Rows from expert 0 of block 5 of the encoder, named by matrix and row number. Rows with one number belong to one neuron. Each number is 128 + 24 x the weight over its row's rms, rounded and kept within 0 to 255. All counts start at 0. Numbers have three digits each. After the name is the row's rms in percent of the matrix's.
# up: expert up (encoder.blocks.5.mlp.up, 4x384x192), inputs 128-191
# down: expert down (encoder.blocks.5.mlp.down, 4x192x384, transposed), outputs 128-191
up.160 108:150164116141155163117126141133112099150129124117104166124140120170132127104142148111133080133092109126121129125148130120115085114157105101177144126118161137152132118119144097115152108148130148
up.161 087:144129162127099138126100122115133133132096127125127149158104130108131133126108199124168134174102146091129137147153124148180151124114123080136119107114124113177113112110137133111128168126182177
up.162 091:114141122156092120141108164140140116138149119119109116117121143118100168179143155124119153129104162121133122127128148118135135150163097128128109180073133115147184176131130116148142132158150115
up.163 092:120112138112167161118137139116176136121137123177103125121110124112132104156122144082132119091154118141143115134128129064098081137135089155095108136169136123092134110152095136150129147121116077
up.164 069:137139135128139112128161081126185134135106165169131114156115117176156125135129108105140130132092089163127130139154143126080173088149162124088161150132122118114106114141117169128104109129118123
up.165 075:112086143133129137111163121133162108107121207125118131154092157095132121126123165138132157131131142133101147098131146138117187134150151159166100143122102097123118156120124148173160154134131186
up.166 116:105093132151131144132173158122162141143126126146160139110137121159121129127134143175135136124127138113118150123145133084077108097116169126142129162141118172083122106157123159123096145123089125
up.167 113:128114192105092129112109127122145117134153146104143097111125124136161130138094167158149090109115138146095159124160133188131158099131089115173075156137086103121105129129086102127131088141163133
up.168 088:107101084119107154130131070116101152173113120135141133147149107148126163158135122102114121122113118171103110148104128088166110093124130137101137124149131148156094137114114126148065136135159109
up.169 105:099101168132139135164114144120148126141126109172158135141105134119161144125103163125110145154138107116139108110133086095127096176136110162138139135145127151068156132153135108142149114128161133
up.170 119:141123138124135118160124184085097110176154120070123127136141120144143126093115135116130134105119105149135104104136130081121095129135104085098147143088151142112138146112174135123131089148158121
up.171 117:123106157118131188115119116120126122118128181134120137162176105106119122167107123096147111118151105090115130115144124136166129078138115120147148141147163116160156110094132132134139103104058121
up.172 107:171163144129144122106141143118171141142156182164086094116115134107110113130123126102126103117131162108145139146133124103160101098118133128145116139148128133144093132112144130119148126164134115
up.173 073:109124118116162085104127136134178143080101145130137137104159102121131188098137133174143128123124167141169105122098136114121123112148120111104127077108115110158148122118121123156122135151120133
up.174 083:112132107122112084127104094130140137136087107120095093139122158141134104135138152116148124156121124126113163173086113138112129168151135113142106135103130136151128144156137144073161154158097108
up.175 092:132138141147115150156136117142134137170140143119178098134159112128172040101134089178164147142125150117118167138132160114105162134121133121116109122121130101161104137121131109138149165104130111
up.176 085:145127136119134136127138172124164142132090152047149108098143149141123134124156101165086145127147153155143156167058108147107121156143106132166155135119135107161144116118142112122123100127112110
up.177 070:175119121125160098115109117159134137166161158168160125157113113115143137112154138120133123142140106104138119145144123173147152124120123104139134156142165091112139133117128090114140135134115151
up.178 102:132137089150111123150105142130102109130103138170115151134106102117135149100176132169136144130139140123106103115128091123165140090113109109141136132109133131127106142070081093122121105173089124
up.179 096:097188147080136154125114129146132130098131146139118152099110135166123175099089106135135137114150136115119149135103135116174164130099141138117173092119117109136123128175154103108150103098116181
up.180 136:146074150140116122118133125136111094138145098134157125127151095127181107147159161113173125160158101129084111142159123117118134120083097151150172102110111134132135086080109126130124121151089120
up.181 094:116119151121180155121115115140141115123101121112129103177209114141157135131113161124146118145127092150136097115140135076104128121118172175147158155107138135140115155153107133127111154110100173
up.182 124:111122128100107143119123145173156117117119110111099161101114125153122190126132130124121122100149093142095143164110121081145166067136127144146126105131120120127114105130145155112119116106116149
up.183 099:146136171163110135134114095153137134145093092134108121127140116160130127145114184111121170102135093099129128084094164129149133103145151111141127130136135130105153120117121147135177189089092090
up.184 087:117141131135124140146139158147134136120157126139148128119149064219134153109128074128089114118150158129123102138146129110152150126075174169127158085096150094118156161167091122113137177130124136
up.185 077:100154098130113085131145157071129132128128145141137088160112107126130131158114152104098157131146130132141113115106151105180167084149148158136126076151179127083147129131116113097101100130139088
up.186 101:142150123132138157139106113096107143146135142107159094091121168132134125116118117119113148118150093084104107133127137113105138176114109166130135135131121125092140096130116115132144173140139134
up.187 081:142132176143140118104109144124073152136116137131119096138114148144124141113131123126139099138149083133157156100116126149158161169106125131115124127133128160056179141104122130100129127098148128
up.188 118:161143136158120133148126150153095138110113151092105148112171153124110112070115126123140109128121110107072096135135129152120128088160116140106095149136135132120127143125195132132130114120193146
up.189 060:160122140134129113133150122147162149111144144149130139138100156107133137111148091077129101073116107112150133126131096176165135156117134164125138177141131126126109201146155153152132128114130141
up.190 079:127128125132092130130123158156110096175079123131105105106144112112127116183103118107138133128070162130097133115141114152163128149114137138117120134136138103124120157143157123071105106176087103
up.191 107:140152128127160129105140127107091114147127144154130115111099099151154114144140166110150126147130096143128098153133145133161128104117131078099152134133107111134157119128167097153177101160123139
up.192 102:118143161172171129120149114146125137150103149131130163114093125101097130140130149081140142098121140133167159141125103140135147122136135132114147108085125100177118118127146166119097123142111125
up.193 097:134109122127165189129170134137130121118125107132138114121096186125113163170126151148127121136135096123137103117132114155150130122130141106122139130117165113114125117113113137106159176053150090
up.194 096:152133143147112155118130089124114125124179170126103112102109121121144156131136145104149137125100152116116124086116110084118144149153063103099128167112199165103138186131143134125110126130085120
up.195 127:140153117107106103081163119106176117128126156160196106128158154131101137132170135161120083107115104117138133086112116127127145159111127107134137105165149104099137132126124161114167157131128160
up.196 101:156119141146156113088087151134132148096141161164086115125123120140133155158167108196134124094122136131162149116170080152178145177126127148143105145119123143130120157117136108108183093112117161
up.197 081:151158098164054125155104158090152129151103107114150115122123117143146144140123120100105128116134148153137152111065136084143141086150128159096100116146119106142146117143118103146162142075092135
up.198 087:102149090108160125127127090115145134123131121071108118102121126161116138121119107128118141153124128108166161127107088152118130093105136164167094148101140098115095087116153098132120140166133111
up.199 122:158131154143127161154142087124088124128151108121130101118177151077115116117125166075107164084173143130174118106138109118119113184166101147146118127135099134136174158137095121150140116133112142
up.200 084:133118108104143117160145158128107134121127156130132148161110138099099097076127126158153132153110132149142129104093130095114110122124138134109143120135108087116128102115143150098108109173098147
up.201 090:145109175110134141128134134140104087176107149174107138146103127156113135185108115097108116123097183153127118113132078144133136072121166155133131104132134100127141134151118142123164150096143123
up.202 081:121147158114136128136096100152134079153137131159108094153130136083133113102149088121152123131080165134150143108163128129159140128154148157140129127156152106121095181126149073111099187085078110
up.203 088:143102154115135165148131115139092118158131089087156126123126121121111109118127129133150148142168153137168112124166096152144151133129135138130126125121113074107120115165121102130094118130114127
up.204 085:118147084097126146145140119153160132119088114141110135140092131129131109109119121066106094148133120133126111108100119144135139143130121141112131139100116136149109135127106096075148084131161104
up.205 072:157139143136076137152164130132111148102108155129099158136121139133188101134133154137134079143125118101174132162096156131123138136180112122159162139095088138123145120124118114158062126142162128
up.206 096:118107131119114136134133129106119169080124148142148138082112140140205156151099140136091087130107135111133137115137130160126127089114121146146129116111076120092119128117166144135101117169180132
up.207 121:106117101120167103133134113132163140119147138145123138115129137148126189118148119196129170135168126189156130173086142146134125125152150154103162139138079135144155140132140130122082135137154118
up.208 091:143131163140091110102137123105152162135146145169124117126116148103116149118107159154103149115110134110128148185131146119091129120139115108110113125064112141117113113169094092150091140172116124
up.209 103:144106136150149121100150116146150155167113145127144101132103091150083140125185112126154103136131078133133167140143077086102091095143102151108106095130188157139074118118089168129123177142080090
up.210 068:114117124107152129137132144093153148128136127123154091160122121124162109155153144148110154164127129115135134133148119052120168144145098120146197168148166144126140126105104141132141139135167147
up.211 095:174154143119135109105121181146129121101128115137090160121162108161144110119138164109090138126088148152103112129123086180106132124138126129134075110142116116155123105096132136158132116146159149
up.212 085:105143128181132157141108133129119112077137138122098112144144136106165107150123122135125144136132121112116105076144130145156129134104108139120160124168108119153172176181105138107106155095165103
up.213 078:105081087107150139144118133088115096099139109101149146129094124111088102106151072129094121132134127123092161136129156126136089138129145125118131109125160114118196106144130128131100115182145134
up.214 084:136107131124129142136120120150113162145077118124154113135120115147162097113149104166123093148119086108140172109155115125146145116137135126114155120094127138167134092158109105136085103135125147
up.215 140:149157089123114125129127104125105160182147139128153157107121114125121131106110149136137113093150147128126144133127116114117098133119176123093117144116121116146150120112128126123128107128141103
up.216 088:158117124114174135105139156155119147120105136181120102104113130133143096144117148125104111130119134113161104094161118143093131129126126100152130139164120162134158144165103103129149119091078116
up.217 097:126116108094182131072131125134150138095155159135115111113141098124109143157123082126123138140121083120135108127135114125119138113128102149143124162157135124142098124097119157102173125121156129
up.218 103:105107148125123076127125134139136171157134113100138171127150125127159220129172107110137115119153097150122107139096134061122137150120135119125123124097122132118127150130137174113123167122140115
up.219 077:130129132158134084134138130114125111109107110125149108157136110136108147177123155149116133120159159141128104111104131116157115113113140131140119090102115081177087139140103119117111123140102112
up.220 088:142158132145136157083173117100124130138126094136182132119128115120115145193121184059125114093094077135141121084147110137138117104085141112114090073106171112168151118126130154164109099122108126
up.221 076:129128087111150131092096127104126161117129119088154118067123129107094147185132112139119122167139159111146117118085114124148183130107159121123139110104135151167101154165119143147131108142084145
up.222 088:108162132125110119144155121130080118078119136084123136129126123113124135139156127129130084133137127150146143124135127138099149123156098154136104114151131119149121109105100155129130133111117111
up.223 095:075139128138120115115128145146169114177131121168160134155107155150151141146123163129135090140106147153119116134128123155166153134101128166154110199172140103168146144091103114134140119142110146
up.224 090:096116141161134153099158113126152147135140134131100139094147164119150122082141125113136115165126115117117113119079128135129151159150108137123161143098105127173140131142107127155106123117101164
up.225 103:129116131121165148142100135136094113153122103175118143150153105126153094153134192134149111156146121121096076158108129072133110093110125135144112140126143127108144097111128118122126137113115156
up.226 092:148112135129179132108064147166131159142144127118187143138130119100183086125086121143075070114147157126126135153166116154145167144129133104098129084154115109095154180121151140134137138135145136
up.227 152:128092153136124144128125115122086156133117087106101089121149126120089163177140134081089126110096140099130138131135109145146139147118126122134133132115129118157160136147074142109140120119112146
up.228 099:118123129132145145077127134116162122152112097120121139120121143143119147143086167123089096149155127145184156124130123135149143137108133132125130122149126123134165115131073157135153147154089138
up.229 100:108087110132112131146105114134119156139076103099152098125136143160135120164146133120135118106124147094149139098144157070120120109132135103115121130133140126085099114170133131131144092133114130
up.230 115:142101148103116132124096115158131141123120156124106176098136176125139110118122124136142126159146136109147182090100128126105143093162122122135123175113120120168151052166148124143131111142148135
up.231 114:094146121128128138092130145165144111104104125167105135133192161125154100150130128155111136145072104140112133124132120143122167147140157137121112130144088141155151115122157115126110129099089142
up.232 092:143127111147128141118154125175103094115138104129154126083141134104160149128139105129129110130141163155125109120140117156057088109087146101139114096079149118097111145188119099157118122122146122
up.233 066:150153136117104149089087150133098129125151177101158090158109143169167097129163102116127127108140120128145148153169127136117134123164148120115155091094149129167144131151112084141115120094104175
up.234 090:133142108110153105146109169107120191156113141110153112113139121110179157189118097142108183121141161134131159120133131149136121131112197189099160150131158141125127185117095106138123145144106131
up.235 111:168090159142073147122144140139127106090098126163150129159144113133128109134108087083180134147132132128120089109141158110114152097157115118117134136115126123086129106109164122140121160075083121
up.236 083:108125143138113164138151183119106120121161133133118086150140136166119068121145152134128099115142093152147134084129181110123178111116151105113123097137177154101142147113142156097128135094126150
up.237 106:161115129101131135132137134115110144122079097145117115155137122126116131126139144080103087127130100130145119156157157150143158104080132101141120161134122158126142122133119154110124144127165154
up.238 080:133150143111140140127121100114141109084155126138082092149144170109114096136113209102152121107159130057140128114131162105103113150128109175124146152147134123121157110113106153162154110180165110
up.239 111:138107118104111146098131084115114104098133080093121116083109120175117087138123121072119098104156110110143132067161188138123116127081061115104153094127133089096162111166143128096141138090127128
up.240 096:199129142146116090154134128138159113120114103112137114118086122130124086100114156136148106106110121164196125149125115140140118145110111150150135125115118173109117144143138113150136114159100077
up.241 111:092084086141109090093143173154149112148131106060160113105085102143142126118118097136136146091127131124110118143117102096109082099107113121129179106159131101151132125116109115103146137134132115
up.242 099:106090171115148125104152134152125113133147109098143132120121120108115112147113133083132120114129118159155156175143083139148098086113118105135103123145162144102124143075122128096101154124119154
up.243 162:118156128143149113128118140138140157123101127110127101179124116109130129125138151142146133091141104172158125117127149137115129122116135178104135134145154126141109143137116148122101113159123139
up.244 166:131126121124146189073167129131167127082134167096139127100118109122130173114131130128125169082141127115199145141151134119147138089128104133102118113110109147211139126130144111145124111140112157
up.245 075:164137142135127120174141122133112159142131138120121132159139118136131100166149125115159121121134150121115122122151154176154140122121162127142198133103161099127118139149131160100136135108121118
up.246 097:095099114108121143100157096131135130125153113123127142131078122144141104153168123113181101130127114120110170131115124081157140126166108157164080132133138152159138122141131177135096143146142155
up.247 111:118137098096102127133085138134104106145120099131145153120112084140094140112102092118128147165159106134110131117090112133187129178143064166135133094122121151120110148120105142126113140091143120
up.248 091:158152122132120102092097119088104085127172149142165131102126152147125150142137133119112132114125157125147124090140121132147157146149141162111087125153172161124144209108136118087162146144117121
up.249 108:100152153144111091128114123112136165144102167177099123148146141110143087165139135174136187071137080114100107121185132075179106094145111127109116147142107149124151141130131157129116101175082109
up.250 116:152157160101163131110116111112115123133124132168127114081152146105159140120154119132133112123107147100124146112106151122159162121095133121137100166137104120126132125159123073153098140135155125
up.251 099:149139164097112128157144136091100113146089144149118149156182113131134133120158183147178120084133112140097118145164102161120136107161121156128099148093140101088176112105119156099114119120090133
up.252 112:161129104133170122146103120153120105172127117153126152143128125102125133149149112102088142125091188099120142101129099114109159137121098149123143107147148165109129153141155149132147164159105130
up.253 141:135147109114113066138114130139131159164134161165153134137157115121120110142155096136150121142084096128119126186160124101114125154170142117086132136133123149106171128069161118132125091139101126
up.254 085:136145101124128110136112153106115141072160111168118114154128116149107173103130102137157143091132115110099146081110133102075110123126107100136158086138178129103120109115172128169164130141135128
up.255 073:163114127140136117120131129153134214136117135107143080100130106136136062134155130148148125138140136103162150107105113177128157073167147168125155105084177116195122120132139126109115117169113118
up.256 104:135101139140143126135119134123133115122122183143134097138093142134114105152143147128127130131124150099154138139142155130161099086118140144103069112117118155151114162145072121039137136160172128
up.257 096:158115111134139144136101127108174110128146083150135126089137135113125183103127151104178078148122121148124160098095164143134085095120085134142155109078138137156116144139098132153122107131106108
down.160 102:091122139143131133133130086115144108117066150128087126119109107121180121088095106142140146117150141120132165077182120130146151124117129107101141140111134133106124138123165166126108134139095140
down.161 086:132112138157071141123119101163068149165169124107108085132080150129153143141166121137112146101163084136132097144121112121136149160113128166118124109130139147119111135129135163118174115162152126
down.162 102:139132148114195110123116175146141130116150139114130114125086153093122161129113105115104121116122147118137163094136090124115146116087115127099159142137123101072102111150088173107117142096136129
down.163 087:115148118128130126138132092136121178145114126167144153093106138142160155134106124140122118107144116137121127109166148128074131122124162104111134153084140121121126157130153042118148125122087135
down.164 068:133134122141125116118087132133147127119146085093098138113119103123135118137123155109132130092125089099118119101151093135119112111131099183158104164137134115124103115136123173118124129155108122
down.165 077:131082139121136157135127113110120125119105121093122118129137118148120113134103134143125109144133160115147123117130135173117109133180119085117110153143091093117174172140140144115110136153125127
down.166 105:112128106123157195113128109118163151143124093167117122110120150153159220165120121108107136120151135141140128171141152150088105150108140094170147129168144102132146145128108134114154186147123125
down.167 117:122127146142115087125088128123143141120137169113092102138108102172100117127124151138143144118161080142149112140072088146144140126112154136135149086121152147128149142120147169110127139096150107
down.168 096:119189130119122086150138128142124082141112129120163135123128121148163107134136145165112141142106147132108116090143101101141120127137106077145097154075112117132079120104110103118145134100109046
down.169 105:111179151156096119099122044127145101146123100132137119124110107161153110113123182171138115125137134133149136109080106140132109127138147135104126145127092105148145128145129108130109138114121111
down.170 108:122126133119127129134135094150140154136095168150162144116133132142159114130106143095151111115165150118084137143149127104156113083175139102125113132122098142145133118161093157114162149170095113
down.171 101:129145106118116139116101124140159129093151129143176157130136133123115134114122125034136127120150142135155144158137126107148109099121126108142154108133137123105136127133150166132099112138134152
down.172 102:124132133113143109126195101127108111119107148111119131084125075127115138093111132128122116150142109140096141169140156117130166083123157114132138163108136105135122139157149181122117112102100118
down.173 081:149113115118093161138180123127099105158123130114116166140130086128132094102127127077123142149129175121132148115158090185154136047155082161135124151124116188135163126126153106142141109117091101
down.174 081:104147132126143167129152126117143069164165114040114147098111138177120122134146127120130155107132102126082132145175096091152107107083139129140136093140122141137079144137120164121153146072115153
down.175 103:112174147146114128103140142140110156100102083137167112119133086113069134161125131109110134182096094134136089123114148115096134136122117125115084155132142140104152146085116103111082141099124108
down.176 100:185166130099108142102139130134120112135178117139155148108118147135120120102072127095118130142144181143137140171089145137164121115140134118145127112124095133158160124136141124174126100118114157
down.177 079:146121164161091107122130146141095159186130133100115119125158095114159070148122100190113129121142134129175119167119163122122160131137149092145133109131144140182106121128138139095109101145122132
down.178 099:156132122120145142077133113096147148132136135123124114114100164154129153119144131110148142098132148130121116147106123086156095126111070110131137148139139143183153108142192129150126138119121139
down.179 100:096085080125134123132089136151110117126148153180170150118139109110135171158155120189099132145145142147107136179131142125131157134119140141149129112129132114106156157147122141088107098107164091
down.180 110:150161151120082137152102157164155152120111131153159130100111127118104086129135170036136102224122100115122137126143120146161067128142134130137148072126134151154126125126141105118119112117107149
down.181 097:133134167107121109134064158109098086158135172158114110145094131140179114141121146121177120116129052142146129082107134165137130118112096133160087152114138124121110128118161142149133093134143064
down.182 143:143130134124133151165123150117147082123171138169142140102107144134187112093134173109111149130092143110106155077086160136107119127121115170151110145137128136131184134132114084125132119134147152
down.183 100:121114166129140111097058127140141133179139166118118102162136146147117160114127125147133122121147096117143117147132086070142076125159155096164127162123125120134171086147133148113172122099101115
down.184 085:117150139108197117146108165085096093118173123142156115091118117152072092118138110148101101120126108136186141117133117106096125152113136138150104137131106119157133165102134156137129140168152119
down.185 081:147110175135177096117166133088201153095139118090127110118136150157111154125106148112125139127143139144130154125149141153175116116148115142110079164130134122163125113147116134110157109119148174
down.186 105:085141100120158138135133184124098159090106125122128151141137129136163109091131115118122131139157121123099135142152128085125123158109128152138142133125157149171089121119122126127144142183118144
down.187 092:117105139128139111159111126144133127151120149105152122134108165183169178167123150189125127054135138118117122178102111047141162135105114122119118142136141125143126119093127133164119151167142160
down.188 117:087109149159127122142129116129114119125105146138116110135113165202090149171130098127113079124135133106083118166144120127139142149120149137127134110098121112062136111113140084105131127106133142
down.189 054:109180173119106143137117100139103109149133130085091131115125082134136150111150169122170126103127162130139117145139139139167094109126162116102124131122134147074088102075116120124142132085141123
down.190 087:112127151121202092139139094131093112087192152089147162112130151165103116100112160116126114120222168134091150112170147119133169159156146102148113097128133144119139105090141121170131155172125165
down.191 109:129098161151113104115106155099113123140116101129095123125113105175170153187096172148113135141107119120121136088109138108163138101148074152162148125147151112126153142142158164106123098114126086
down.192 104:148147099107130123095152154112124128117176140095169115147135154144127089095130118151137141195130119143147100146157145139203112097117141195128137187128126122171114150149141157127168123127141124
down.193 101:127130132116118099126131099135094106163153107142084125131095092149113124084102134135151140112129116145124132100128135143136153132096129121105143110161124184077168095106144116120175097088133137
down.194 099:130121115119112120135150145122137158140096137159147136149106102140118139103157146142145117104140100132120155144081105102118123135118095085128147131162168139174179075152141137107142141123145161
down.195 126:159089147115116144115127150118079115109097141195153150108102142119099169160092112090144148100116086118106136117114106147073123164124128158138116134130113127114130129142124156093069133128110114
down.196 127:076142126082117196137131122137101106156121172125091125134107153138059135133133099101142124135133143134136120125095120134153094131110152142148152124156129127167146110112105161132123085202137130
down.197 094:132075109141122138138103097134133116154149155157148115147101138138137125133161115128119129157098127132108117073138154157178106115124173095128121182101131100110149125151144166144140112117130111
down.198 076:151135069126082168147104127153156152121137109147109131102091092140157131094131146154136119164134097133112115157149073129145154149133140149141144150190139190089189149123119098125104132174123128
down.199 110:123114136127122136134131118150129152123090109129139135149193146108164150152100119214137118130111127151117115134139116131095106156138093130134187170167140151131105112114112084111128169149115155
down.200 085:129146113110162110128082121175123106129132148133132110096146134123173102169133097104154110184129114125109133118153113109161107134109146129127158150112127133164132159111114135118123138123120108
down.201 084:169103078141145159106111136139104142132159129114133118146142139084106130103131117150134119091139123117113159126173126118136130076135094139131162108101131148100123115075161104127155113155123097
down.202 077:111122136137107142111132108130125148108078136133117140115150135068115128138101136109149105142131167103115106087085100165141099139143129116133124139148129105154184097083134151113105098120132123
down.203 079:141133117144136138112136121155108117118136156183161133163140090172098071131138092094115145128120122127145146118154151146041118162112124143131128138101126134106084121111163158160133105144136127
down.204 086:125148156133099136117124145121130149123148104175132129167146162140118085171143144158144130152152144142172091184105135125147168094128161166134131175132142096140102141137131121141111136135139133
down.205 073:160149167117098134128088124158138118109093135202129156119096134113155136136131117094139154164195135135133080141144130136059141128148114098130124162123137067063137042121160146145154102147111111
down.206 089:142127103113128150130153126113155132122140055164095105142150091113098147144159150082123110134117147153155131166039104165107150138147110086134097131163107150113108106122129089143137130133155143
down.207 128:118135163115117179110141122101126129150145106129131120095114103114173069151114103098088123116146148114148144112184171143108136116132119102122113129113128122112067145129162151155110116149126131
down.208 094:130159171089177141107140135143155147144172109125095080146196128129123167189118132129148144146164118131139139113139159110144161106107077129126141125128118149125081125116141126091175147139131150
down.209 102:107122154109151104112098107113130129121095127111116129152118102162125126093137144165151117140099128128127156152119098107070148128110141139133155120128106130120131136128171083188101095118146115
down.210 073:132132147124143133161184128117078116125145107124113151126137129112162098118171195084147092108111109121113131084134130133122092147120080124139094087158095178105128128119132142148154135087066168
down.211 100:127081127108122097130159107134140125149125134074119136142106108102123105096119149109138120128170133124190141122135113067129104134130163126137139127107113125118167162131161140161152140114092134
down.212 085:077109107147125145137164132159090147150111122113159134138119134148136155124127139140114156147127139137164134113114143113098105120101128137114087159157115087150116153127097100114050121163178137
down.213 085:060171119082114101147109139144109075127178130107151126144117143140100162090098143125143109103072139112120132129125135111108115163139138125131125089154121182156117134107142111147154149095124101
down.214 093:097116161153094118110120154121140127145119155122112115104145136127117138131135094140101135082116129127092107122126159128161142101139103151128141135121115160149128121148118108137167116171101134
down.215 137:158168097114124125133113129144140150113127129102036145148139071129118124139142178111092163143111060114159128095155139098135139095139168142104118110148131139122127148104117118111132158137115131
down.216 100:133082138128096172125140076136091168146134128135064126095159159159144117123127163134158119120091098116139126105148131143127099116148098116088153166152134133091132126139123162198091123167115128
down.217 087:125128141120141187132139148106093116116174109158143127138127111119148109050119087184133143142125118124147116143178137110142147086146101133109151153152138149124162148174123115128124165161085128
down.218 114:153131134115140137122106137095155132124157119142158149157141119112152126133129097189134133156119129148068144136172105138116128125150137068122080121125113115108135110122111063158107118144125156
down.219 078:139074148115115159122134138131139127103154124149075124137157092147160153122108128102146122152132127140106096119102126109113125138143147120127162148148141182095139119120145140152133102147166119
down.220 095:118172150082105142114131150184143118115163119075065108089110171127110137124119088127142151107118156168128121079119146141116097119095174156098137112138125134138121130136156122153186115106162124
down.221 086:123140131141154128132125105139137096120165133103151152124159125160075107151113101103173107150113128111097147109101122143140165134128071129104178150113123128137136123088102155140150091167128125
down.222 092:098080112125122176162102120142114119148161116182116138106088107117137127116123148136121127142111168145132128103136186116131136154114104112135128123136111162063128106125144096096119131128157112
down.223 091:141118149145163122100122148156109129104167132121132127111118128142136139166143145081160154127148124150128102160085142103126073139126180159130118097134135141105138167092175109129140102120155145
down.224 091:149135121103118122151123118112061119182113142113214148157145122149154096127138152069155146096152137123139157172153143070129129110148101109113144142122103142096142131109115173152099080112132121
down.225 101:120123131121084101122143153123149139152140110130088133139137128114158153058156117103085120134138117120140124097086085159137129084122095109134103106118142127134131077114132086131136120095095141
down.226 090:147130138140114113123146188098109106132131137154091139129093106128114091147138108154139117130095134134150132127137129145105112125135113116127146106110142117118155168083179097120113136137098099
down.227 132:126123135124133135105161115133121129142106143129125117145128124131141114137100148166109175108120094121127146130167147083116157109136110076161134197158120085076091135139178133116108137145058124
down.228 093:136126117098133130145125115146138138159162134149126122139106144080152169142151123115127113134133122131121171116133165164145071144135096093130181160103137151179144130169112125091096091087151150
down.229 088:111131102130090112098148137093131167136149113158157148133136184122121100124092098137136110079115129135113118114111118167136160125120118136154160154067106109143086148128105101109120136119129099
down.230 107:149187128148174150122133102159137147085114115111124119109131147116168144217103104158127116144140123131149154130154145127117137082119122092123121147146120086087115160142120119113167134142111114
down.231 114:129133126100112161145157091108115088092154108102105148135105117102114150137143128101161158086130128135131125158142149121187098121134115142147133096090135133083081111102144156084070129113118090
down.232 081:125121132127184118114121102127111127170098131158146142111126129105066115110105082137133118128098095137149130164146134112115099202120099123129194089151152103100174145120112099117143153135126120
down.233 066:150124151129097125160139152143163130135179136147128108119162183144158125166157151155104096120145114119067119140166142136125119107120088152120138109141124109120125100180122146142181109150130168
down.234 086:150109106148122121074136137131109065121118124127140151157144125159093107147156116134092118137114099131100116142138151133074100174137164141125130150138091132109086123123119121117107092132128102
down.235 105:117099159155148149135113111153128065119118104140179156119153089143137147109121132077163127123126138129125147061129149151110136131110147088131200139145102122158140154140139169166170098137090105
down.236 088:160100131142081129129088105103107152122082102160096119167123110120131141144117138125101119109123108150137121146167192130141135131122114160141098131146152104127084131109135129105084091177160141
down.237 097:109110130128116144155116136160100117136166173092123149155159144144104147175089157130124116147133085136173141137147168157134171133131129107130130147150134133111054111116111112109144168112099110
down.238 091:118118104112131099091114158128112105151157135124135124112110072155131106136127139129127139115110117142095126152112111142046163125128121106133150154110115147171119147105144144160119118115127084
down.239 112:150168092127166081106136124135147109080129128141081115123122088211123122166103158098089116114135105106128142137144116147114098133119127161144147154104138112171140115166142108107130121189165155
down.240 099:151121134182133131140112140148143143144114162189088117127133114172126186128109120143104139154106119114149119136127161147113084112115131088102096152171164151133160147102133154066140146141143143
down.241 116:109155126104136117093132131134147091141149159141156143122093139132149094089073163131106141120120118143128108092093138186128136136104127110124101144130130153133141146155146118146119096087112132
down.242 098:134173149131140107106127122134108130118182152153137111160115135129157167113160103113111156128109039153147135140103109158031060103111110142139100113119104118151112141164153108144147138130124138
down.243 134:123157090120121128199116108113066177137105127153101136134139140099164101195112131189137119156119132112103129172142161106114130157113116116100140103142107124103117120139111101148166166169136128
down.244 120:128102131114139117105110106095136089137139165098170124141122146154067126088131123093131147138146138138204140174189129133126134119161113115117175140137111110185109096114123131143168116107131108
down.245 076:133094132165165118106119089159134139110114127113137137137147140183108091152169125136145142191146097145078119098162133128139149116127148126106099153124147140136047157164131137114138098130166153
down.246 094:091143146108100163112103132101162156146138159138115138134152140144125126151118117159107132096106077122149150139159175138141146092141158111129129103160138141147139122083095069106159103102133142
down.247 115:157139120120153103119140137144144111114097113125168127083134160122129045172126132113167133127115108129115140120144137135125106068134175092148111125157092112126153101170126138116146091112145143
down.248 092:110139138090107114125110150157151128104150154085118125107139152114135092172122127129120130105143126109135153131122086163143098114152102128097085118117133123134145132129125122118114131050126125
down.249 105:130100129129114175113105088118104102127150093082112122135163131124164112120085124109128118101157146131157142127095115175155150150125133171116112098148111137144099092121095124165125122180123106
down.250 106:098096205126135045129127168154128095134125165078083129139082115126119094137122119130147167169105141120114161131171109104141108139117119144141118110136143153158113127143122144148119089136137185
down.251 099:105128122112122130124145137125137103097139101123130120132140116129099151135127165118117137119129140127120129088143152102121104127114131136129118118134112136107135100110147112151124142098140126
down.252 113:153105150116149083095105116115149092065159146085135142148139129136086111132108075146143115135097072137116143139114133147135113107091146093117128138113137145174183107144149139135118111075106120
down.253 131:143144148152115160126111100120124114099109095108114114103162129133136095098097100149127138151143140128159129146154130089100129093114121105143132152131115153128088139105148114139101129168089122
down.254 091:123106081123121152121138148101169138156108138160118125126128150123134137115152117178106124152142162143132160146148153104158120163125154140126127170115125156142143127120135103040135105101167124
down.255 078:123162166132098168141148156127124163133116139106120131168138129065133145060141150117141117138110153127127131128128124111096131100128138166134092157130118160118164082113124190116120141187131150
down.256 095:073117125168131132141124161122121109132180137111177139137122171117113161138146109156141089157117150118103139164150134179119108134114116164143152152093121098187068122113119159174106146118108150
down.257 095:159111125126127106133119136155099173151144142142121125129121146125122184135092110095127124143111144122094133157116162138099103124109156130113138104137119094118133167122116160164110142093101109